From a checkpoint of a small image flow-matching model.
Model: 3.81M parameters, 32-pixel images, activation squared_relu, patch size [2, 2].
Training: 11900 steps, batches of 256.
Data: trained on Sentinel-2 satellite tiles (TerraMesh), 21.0 epochs.
Rows from block 4 of a small image flow-matching model, named by matrix and row number. Rows with one number belong to one neuron. Each number is 128 + 32 x the weight over its row's rms, rounded and kept within 0 to 255. All counts start at 0. Numbers have three digits each.
After each neuron's rows are labels from the 100 images, of 14848 (inputs lightly noised), where the neuron reaches its highest value: "responds to" is what is common among them. Only what is clearly more common there than usual is listed. The data: Sentinel-2 satellite tiles (TerraMesh). In brackets: how many of the 100.
# fc1: MLP up (model.blocks.4.mlp.fc1.weight, 768x128), inputs 64-127
# fc2: MLP down (model.blocks.4.mlp.fc2.weight, 128x768, transposed), outputs 64-127

fc1.35:159107109204218177141079138141043040147138133148126129171108125166067104127079131154137124157155123126127135151141091104130108152142163143148150144105127117141129143124059168096167103180146135
fc2.35:149127161049091147095093149110104121120168195102122128182129127135043161130186114106093129143122111125102103147082110133114098116151164095146136134144144134111130120143158146189137131163123151
responds to: main land cover: snow or ice (37)

fc1.585:205111147089152164073131110058122168135090162162133144135147132172206074135123155144135131161154075139135147134101024138117157119107142123168199072106130147158120121158159136098130115139139153
fc2.585:158130163169173057126090074124108151154168128114137091076137156081241116105167132121100149112150116150103112063074017113111134115147154127150109098088175125131108130137087197126140157129121143
responds to: crops (70); main land cover: crops (51)

fc1.269:187150106108125138133126118141114098205139177116144131128115199095109151112130139169110125155091147105146124135107097109119135116137135143145120102040109146193136149099128076149047109157131111
fc2.269:118127140089115144168109188149117152140109136130125097163165082080144190160150143117133134153146156148135145135180113171115189142154096136130092076075088220147135106161154092122128137207115142
responds to: built area (71)

fc1.278:121117098123177135110136105133066151070093084141095107092131156059123179082092095065106137107134152121103099136130100142127139118118065091100156128127194055151161101103167114129137110207133134
fc2.278:111139102097172052122166127191166029132120195138122113092136163102130046141229136116123130131159144138142143141089134120137143133194169115164120139088212171141132220128100183141147115197130153
responds to: main land cover: trees (41); main land cover: water (31)

fc1.425:158119120138135160193119106198132141136102096131111166173127106141083151116112123135140156129062118115131078116116091077111137142133171051160163215105165082129145144131155066106083086100124150
fc2.425:135106108100119076092117026152172150113108170125129099091113116101130145143123155153121122125143119116055104138104192137136131136141117128108093115119173118146125192085149193121122175172133150
responds to: crops (75); built area (73); main land cover: crops (53)

fc1.66:146082165129126127108132131118095115125110129112116089128115100126174110117093116155132216057147088083146132135149101102186150125103175064111119098109126131198162128166141168136147090120116134
fc2.66:192123177099091080172113124133102040126140104128126121135132124126098075134108121114112124111143132128119071147176134138125159135081052133091062148143073124142143174132098083044118117130129141
responds to: bare ground (88); main land cover: bare ground (72)

fc1.92:146125080166165126080152136120110084141098127121151177109162090089100191138089161126113125139100109170073100150153105075108171109092118161156126131107139087143050168210075097148123109162150086
fc2.92:218166158130202151130141164162135126140173189120112076142152160116186090128169126074098150138133125133091084121110093129139060120158164102146134154132163143177133193111159167119168116197132130
responds to: water (91); main land cover: water (83)

fc1.294:177140144175165161150094132092085131147145097110123161025180126167193151123106177107115152115085091166135133161117089126160134114093131135160150168120129156150115101121152122118132087171138184
fc2.294:080117092138080145139163072112133090068089116136111107127137144160143102120165155165135137074208064129048132117178143102141104129143091112120088131152140119123124121133096097164131144158110156
responds to: trees (91); clouds (86); main land cover: trees (58)

fc1.184:124102143156103085138155154111135132068058107142109078168187072126142116101102153118144101104179124160138130119130103109115135125153185123131116117101121069103132104189163128132124112097181165
fc2.184:156131054132135066107182127091112123107093130128130170104112116184019131127118131113113123157158098131157138126167137180117135138103071153085150136162099193114130130108112067145133129058131165
responds to: water (66); main land cover: water (42)

fc1.378:149116148135173133109151134084129110101139133105155112101125118112109189135080120143145245090149121098097102155148096116135155172115104079123136127107129107172201148112056156119159093109085164
fc2.378:131129151147236074126153158083084148160138154136135158135139128170143084135165125155132129114133107128118103128174118111127037130102112129091068161134140131146127170132162101101152120133142116
responds to: bare ground (49); clouds (41)

fc1.188:206104064163149150109083086109159121099152109124141139103162118119091195115126147162162115118104141162160127122159105120085212089116111114138157194137131158156201131103112095147095114118177138
fc2.188:210123103104105186144102190138164109115033125132123124198145109096093143079155129127105154142201106137113151131093103112135134105136147133063161145109138066154128145117177137150047146136147179
responds to: trees (89); crops (84); built area (82); main land cover: crops (53)

fc1.283:115099134135094139080112125159135063120128129150158121136111122161035107152155117118159114150161111117103042156127161100157159096124197147119174130127162181130153135136111105081138132243146080
fc2.283:090125125078183111127120098178133171119146156112133134105150128112052141134140127112147127086150155134130031075158043127134138112152043099120076093117192100121148083135064118192132157151115160
responds to: water (65)

fc1.608:104152133210132113170154159113093105101116090103093128164096093082084194127082108141099141141104156124102194119128125061160082111141079111127186126106143115103134104137116111232111102146141144
fc2.608:150107170120147086146121155159129088123119179133144100128139136098112043122065123122141125099116125110090143165127140134116089161134075148135090106096155158114151141154071174000162108168132144
responds to: crops (68); main land cover: crops (45)

fc1.513:137118121134123165126089162156134158114148146129129110116127067081143146194154125119127127151126054122141169165081111146145118147118164080155130180184124167128134175058120147154087093153117087
fc2.513:055137128109139095180140119106189219135123122125124137144117108150152135101147165076114092138142135132112169140110154116126118101121113075147088101103131102125089096138128135103145066098081112
responds to: crops (79); built area (74); main land cover: crops (48)

fc1.603:170125121105132086163146115123133130097119156149154089083139112153125134147162145170157121136189104132124157125131160094193066090113114101184157099107157109163134143136118093205146102067153177
fc2.603:143135124134060090122182086108137169152088072127122097087152141060143169157157145090116098124171158085124160108143173147103064142107150122092148096112127127105130156156173143104146127039135245
responds to: crops (82); built area (67); main land cover: crops (58)

fc1.594:154105102118108136122015194141112117119159157164033128144149106083120136121146144070110137133121131120211171118116145157174117132177178134133123138115154170103134200139058121144074105116168123
fc2.594:134121152125147126094170106147093181106137123158120128200116131153129136176126100201124150127169134138137186098091155116161094135142060122142171111110201090102113119177108153137147093120117147
responds to: crops (85); built area (73); main land cover: crops (59)

fc1.150:070120135088134160149153143131128104135109135144151089138135137146110092123126108086155128134183136114130199133117126124179209111143065112136134113108093061162139127146050111071141133135139159
fc2.150:137139119076222141105149137127135121134136137156123146159140145080136140133109117142140133131138132138111253164134115120116140131146138129127049141127096127185131162128149133215126114157145174
responds to: bare ground (50); main land cover: water (40)

fc1.564:129128100134120118186151082117105204140165091155137094149146080179100101094161138158150125154149112158156109153140102109129124123193133143177157167185111145121127150160145062103143092119173133
fc2.564:067111088105147129147102151165157179136155169164066149110124128153064155145095129119131140159152185131074127159165109122116156147123161148149088141119125124056118118157087097133102157136146081
responds to: clouds (40)

fc1.734:181168138120155119163107084079187137134132105134157110152110136075112076150148165152124124158166114144171167144118142121182153108070172126168054156127123074158137157127142138121132111160159146
fc2.734:159135135043118113132100108048137080114117207115130078112132110173145093113127126111129113121126085135153204127110048119126214123143180145113157155126174186141132144113108170119133133131132151
responds to: main land cover: snow or ice (33)

fc1.644:171113094115109131119074214076142187138126102115081088129134075089105152124150138085159127175163091134179145120114147125151181113125184108141126178119110095102128128103072104116099108147159155
fc2.644:166136154157091136116142107135124133145143137142120122208137137134185188124125131073093139096113121154153146132192105139128089129134201125120072183122159159158156086135174127112171168187121198
responds to: water (67); flooded vegetation (33)

fc1.231:122097061113104107139154075109138091108146137182157079139152088143121172151168212204189105128123145136182161138099088076156169110122165128123140169158135108128241140123071106140109133058201098
fc2.231:118144060141080143102198061113147066143078091142129155148138147085124183143136131100135130134170168126142205151125056132123075140149085130163167147136073156118148116138186097175116152051127075
responds to: bare ground (55)

fc1.171:143044111168133138109144109106129110126111179165148096102208146197140110122095176158203112119110115166149122133089149133107205088152189116135160111100153084123169068099064079114155090108171114
fc2.171:244122134148113123140161086088099225149100089130163118111146126075180151119135125173200138110100090117157127138094072136127126131169098130147106127139178153118115171113177123121107167147149067
responds to: flooded vegetation (26)

fc1.254:108077172146126146136176133151114146126161122121193129156153122098146093106149157156225101093139113114118143106058132121179138086139152125123121197162143137103124153073118117139076144119136085
fc2.254:094121145113137076167169173131161142141124146123129123090127132139136177142124122150134124145166177116156127114171127118121095129142133132096131048144169112110121085073131137115168123130119076
responds to: crops (68); built area (63); main land cover: crops (42)

fc1.211:172121168127118108165185055136111094148123145131143111136142123105128135131111148187143128120142129129101111116148113105086121112107067135127152093098069126171143118143185120091110122144138129
fc2.211:130137115172049144041113162105105180105136140125133177158140128140167151115141135145121128099138134118161183140185182107115144144119190099187040125115131137101133104156122132180134141101109197
responds to: main land cover: crops (47)

fc1.496:168157142109160099111049157096090129129123100089147131147111088135159140115125098128071118069112082121114083114134104111089135083162143177138178148095216134116128124162146125124123117062086053
fc2.496:134138155034073107109060117048115160099098157140130092132127107124155130146150120125152140138144146129099089100164135147123010129195132127165080167112187117089146099124124140108145103050127101
responds to: water (76); main land cover: water (55)

fc1.691:144106090125121107161107121168101116107144061144123166182127077092110173146104104153101182121090168118103123136150102094149086167092172078150122180120122192148159073141187099127123098113101103
fc2.691:168115153103134103046115060160123128132140124126112103106101093155172121151144127144101119121141099134089101103111107141139040119110101136148096112162143096090097109087076178066126137133141137
responds to: crops (65); built area (63); main land cover: crops (45)

fc1.206:193139146140163146156084198140135167114129167136119116149149128127102100087080149064143134134095116148166150166083118113157133101201168111170070164097139143115155189108103102104130085137169127
fc2.206:165130113092135128085166090187133161117109108134149130192133106148140167120095169179114139099152072153103127138115136184084109124165136075151147099062165086107128089132193166155153117132105193
responds to: water (71); main land cover: water (41)

fc1.747:147139111094102159113144130076159111149127095188165118100087090103125158194134135094114131098119112113142156140064148135125108101155131144144062112062160108225132123131134162141186116121137078
fc2.747:169138126145093106139161116141134111126140156155125149091134076125137106095111136083124134153089084115122153118149145203130127132201099122117175136146151144165146175072206136144139111085141078
responds to: main land cover: snow or ice (33)

fc1.77:162099098133099085122073050178046174075143157122082149140151147090152137073126154179125134131102090137137113139134125126162125147104206123164190110197152146120124098197114083143072106095132084
fc2.77:111126185109150108105108112119139193115114126131122099107115072152167081101147104123092144075159083115108155154112087136148060121120097134138125087125133105120130112096114176131126093063150102
responds to: trees (90); built area (76); crops (75)

fc1.401:157144070136143154146099091099171193115157098093089187112159161137103191137116203151085195099085130153090129130135064182127106122179074135146164174105123128156118082141148113125134097132091156
fc2.401:097136083161073122080130028103121124095046116132123146114136109124126137118132133131174129125193166119126170121113108115138097136102108117175042082108134128143134118135119166127073154176122134
responds to: clouds (51)

fc1.704:164139135164152138115101114113119142123164116090070134125142185150125133144117108137064197085125125118147137157144118168113098163108104075152128178105117160130135059104121076124173060113090148
fc2.704:157093148120132075127098151130118092138077093103151104159144164186186236098079097135081151109157143134136123117161174056099157107097111099128106111150057122095128117150107118145099091186156131
responds to: trees (93); clouds (92); main land cover: trees (56)

fc1.180:161116146117154132126130127070117141155132185147112141098230122125129102112113121191128122132142064163159126131103087105122125097164169152138092111144134173153131039195154115090163091135150171
fc2.180:171167133167140089084140189079113190102160075096138113143120106114119152143159133088135138120110143123111111155125141164125114143156130132153179100140120125105123176109113135150161102066152118
responds to: crops (81); main land cover: crops (64); built area (62)

fc1.26:083081081159153082104127153145100149126106118158141132082145166188113142144089138139163189099157121120085108138190099143149141125135077079130127097142118136145189115155101122125172070126145132
fc2.26:079134121132173123124142150146102131154169115151118146096121180142088157112151138104155126190200134110110105116058084069114058123148173102135164168157088148169118142185164155174163113077131062
responds to: bare ground (65); main land cover: bare ground (45)

fc1.124:161184146074129129142125082127107109164185140095100130113127147154094141087170143182094134167162134128171141118163114125170142147134132131183092185155216140115150124151096104106118098139113151
fc2.124:139120148084094168143181054094132092140114235148127146132127106115141113136138110173117151133082102137116140054130095169126093125113184136098123140124182197174108155097148160133115122134118127
responds to: snow or ice (79); main land cover: snow or ice (61)

fc1.275:184142081087098117126081105094106142138104118113137157117128182155105109175153152150137123140074115110161129151078094083126126092157178112150119095108161122235151165138089152136036104132148104
fc2.275:129144125114153099154117124156147129148094133111137162142155092088125159124136139121172148165162153145115157138140125138122145172113090142127099096059089165186142147164174120094143047182121115
responds to: built area (64)

fc1.504:182165110074136151118112158172108147116140078080103194120150113100161114117151138151115140121085121164156129071123092127091137084115157092164141168114131143119091144146136061125118099116146185
fc2.504:200121064104136114158130132141116072086060157136125091188120122072099107122102134207129105106099115129086152197135088151124116154112176159090095105063176120152096114105159176158065140142122160
responds to: water (76); main land cover: water (57)

fc1.47:103097139096175100144092080150090125162130163167101062146181091138103156129154165127138145095129146167156134085091145078124160118144140063203127139158170168155123039170122130145128057134163101
fc2.47:118153112105165098109122125156119051081142171134177148106119061166112087169123105082141150121138144116147067153175118152136069149077108113151103065064153152151092116097131115064142084119114086
responds to: main land cover: water (40)

fc1.727:160118126130128119139132147086158116129147185164117119100140127179098100129153161145150134139157103135152158160085197093135126075206148125194152123123111156111152081142088103244149081120166188
fc2.727:148116130167156129187076163101102102143129077086128111130170129039116117109106165124066115089138111096079133084131143136126094129145159164119170062108156099130157162135176144047109152066093132
responds to: main land cover: crops (42)

fc1.582:163111141118140085103150110086101082147126128117178138127098080159132236103154138145149130086127092102104103134153130151119216091102105113119173126110141182126164167098053151137061134121130139
fc2.582:090121149111170103159083180057134159104116096136130123152133101127121000108146129137103129124152108133154098134143137111127108131089165106094090122068148055156130081134159133163119096102114229
responds to: crops (72); main land cover: crops (49)

fc1.715:113124107131111115137109138196111094156170120138118126076138131118235190157128115138124155120098120138092112140097027055136129116158106132144134155138140126164140140117190113128134111148145150
fc2.715:065143151034111092175108099139114105102104191122126111128130129145153146125126104108099140138067097126164125165156059122136110130160120117115077112136169157110125090127005097141140097163126192
responds to: clouds (44)

fc1.744:114112165111075123121151115154115101109119133065145149122095153100091161123120109072123109114145128159083190141077134148130127101139113140138092156095255171101135168118098101049135146113103100
fc2.744:105117154000160137097103157138152090159138126119121089130142124143102115155186137137125138111133127122141168125086128116127143147129139149176130154132255121092128106124120139234145110115123103
responds to: snow or ice (52); main land cover: snow or ice (35)

fc1.489:140135128107110091136114127206162089093097110156150129165087095136087161166148140088104115135124139123152134166106102096098098116166112074130152125097070064142130122119163127162089105099141143
fc2.489:111144099162063142112167082162088069113130173123128167153127088155101074110082113153105100110060129126139135129185061151143107134162119146151095129108039193166118097095043159023130112089117119
responds to: crops (70); built area (65); main land cover: crops (43)

fc1.217:153138111089104108107138113121148169138138051146129137111082080133166130141158148156119126172099146084171107116157070079106138145099168169124052150152097082107133113154196143190100152038112111
fc2.217:177123131118041129103086125165110134109122152122129145171134139084114136106078130141123129142123100121090072115118106125130161131092116126107215138128063137155132106136090144028102100021126122
responds to: bare ground (49)

fc1.416:125090145167115136169151133069109115093021127163149065109184120177146079082087141095168121102188064168148133150098162089122164111130175129142180118148163053119128100167168112106147097184201158
fc2.416:107138100129114141148166154056120147101094110134124138091124115143149181140158105146128120139035118134160117126128099152114148140117122128112066084145196196124144102099092133157099136213127132
responds to: clouds (37); flooded vegetation (28)

fc1.86:169164120157099133090090130157152131098168097127154169157178087166041145111117187140121145111110085160083089142140141077169134141186161121134142171148121079122112076189161174089138102141125096
fc2.86:101104070166074100104117054160132204145091127155127132128128132112129118098133118120165128110166154149211137112119147106098090126132103112131072103102129128145116192119086117165148170181103170
responds to: clouds (57); snow or ice (44); main land cover: snow or ice (36); main land cover: clouds (25)

fc1.300:132136106111110132106153088102139173131121125174133118106173166160174147129122154163159127060101133138131000114166130117106105104189128161116173099150211130100125149134155135195116134116162119
fc2.300:110120089166108147125145115093159116128124131125142130123121117108136140141103129129124117133159141121150000077144103120120108127183106127136123121151197137085121119148130057075100112101127097
responds to: main land cover: snow or ice (36)

fc1.208:083054149147124139122141115090134162145096127199113108106139126132116120133166143137189151087169128090161138127173113087093111150136117028126133151133150147148196093182139107136137093093164180
fc2.208:074122134155104098160159143145144171147131070122101133214109153129174152133072115079145126165087122133075110121144110111109000114125134125108152115139103111103101168135104148154169119090149107
responds to: bare ground (76); main land cover: bare ground (59)

fc1.334:135204091174116117134153118168120172122139185131073083126165153199136088149124088106015125120131115158154152144185106137153126122131134119144128131122165122133087040128086096127178098137155089
fc2.334:083126062119223145160191106142133085138074090137119126183116105065120173117153121135105136091141108111086146121119086103126096102129046147114108099114115139149086125126162141113075138096124124
responds to: water (85); main land cover: water (66)

fc1.633:184117098124137147159113108100119190156113110163123158117187097096134188175138166097090129127113121151141175098079136113076111118134207144160119137132170111141108066114073103154149118152129111
fc2.633:117133138126146116146157085089152160104099140125129128115142133120102067124104123123091129119117132131132171163126106109117157144187082147131176140144149126148144160094092124149143148126119048
responds to: main land cover: water (29)

fc1.367:138096148216122117126158173106103091125129082119117118118112121139137132107100131152129137107099067127142059159122161060175097088185125103107169110098132084130130156183146143191158107154138135
fc2.367:207124144114106088131127170108096166158126157110132157157146137132194151132109126122134119106153113128129019139159196136137191140176039139143055111118115143109120174121104105031173107146117130
responds to: main land cover: water (38)

fc1.42:183123120119108127169113151135161119101133096154138132156119063085138144165135147111126140119097186121135133109140132131096081139080157062167148160051130139163093122160113166094136103081122141
fc2.42:154116140143171153082096091054155151165133135109124057114091099153135097155135115143135093132076119141144158086117102132141111154131126130139109108164150096114125096104103140141162101075150145
responds to: main land cover: snow or ice (34)

fc1.259:163115132128127123117138053113121101102125155122123115153130104130116147106127182162141178084139147080203133123116033092145143142116169059116143142147141106149249147084099154144124107093104125
fc2.259:129116125136105103126223093159140060157077090128133124102127123076091140130137128133101131120084160129164135134087044145129149126156068133173155110052110176120113093149147165098135147115136064
responds to: bare ground (63); main land cover: bare ground (32)

fc1.320:195160063174122100107084132154143175118108119117120141153122161127128155129074149133102163117100153112108164159157112151075102106048127093156162150122103146144122095122119123123092079058112159
fc2.320:142145089143125108073100096164129166179108098114130153104098091116125104144138132104124169171141208096155072141138099127117123144078116124161138144128159121114128131097123172111085092111142129
responds to: snow or ice (65); main land cover: snow or ice (45)

fc1.22:101101075138121117125166147128102125125082089116159067073116062122125130158142144117168108117171094153074160128168113063081180108113143132114130090120171136157144129182150102171136135167161129
fc2.22:138121072081117187180089160164110174102088194126124123130129119102087132136076125172130128116155116137186218163144081126138140139119152129113088122118208077153121093111128139076107118184123166
responds to: main land cover: water (28)

fc1.249:132114172135126138127145104114067080121040146146140067103173185144172106121088145110138106101175130157182109115091145131096164107117204144139112117118116054131129077116160092141148090137188103
fc2.249:144134068134118124097137106093098142134060088128122149143138090117154151156114121130150131147064085126150098123095131173140173130093094132135111083191121226137133130080113116109115122122142130
responds to: clouds (43)

fc1.327:159112149183158125170138151120056113120130114115143128157120119094151143119133143125123137109153166118139082140144024142157111158141177124153117167163162077131127159119131109024131122052123104
fc2.327:132124126054159141152101052115136087118131168127134129146141125142137132120138141105137140170108135118137051108168120138113103152120076113148112155127225121154121125138120094255139123122124154
responds to: main land cover: crops (49)

fc1.69:141134119187079120110126149226080128142123084070081137101134159115160150147083150115102108133109149126114047153141065117119124099109116121130150161073177086122147116119158133099124105149122133
fc2.69:132140128100082139179129187238111078126116166112130133137130112148124131120136149095114121162168127116140000109129185157125167133162137127116111144161183174127125152113158153179173061109128113
responds to: built area (62)

fc1.82:101119092071101135117096101106143191060079093160095106108108059104177153170118129085103148122137144112104183094158122051146125139116135082128115118109167050172122092175174050118116115141111122
fc2.82:104127150122127128131073086137084135083117255123124138163133128129036075102139121115147134121133084119133180142112125133118150122137140128123137176115125142103136128116086096148125125164111115
responds to: main land cover: water (39)

fc1.34:099150114120119171123173117146143125164144123152013136170152133127147113132155142098130094168138185155113119120122155083140136224139118127145098098196136154141089140110147110094203163114144122
fc2.34:064140104122128155103181125161148118124197142134141107117128125116147148150129133096132132109114080140190120106111138096128147124125134144107144173189155099182135122129108193213031131116132128
responds to: main land cover: water (33)

fc1.732:170144147134135174140054122116122113093125091094120212147194156162094178125117219158103170114088117176098119109145103158122121114109103118141170169098132141157098071101129123137134090142111150
fc2.732:084128079134067091109129050103144151150072122133131107135141118107107091160150116163166139119120162135127093130150116121122012140078115133118044105132103131150132176120123148124095168154120128
responds to: trees (94); clouds (90); main land cover: trees (51)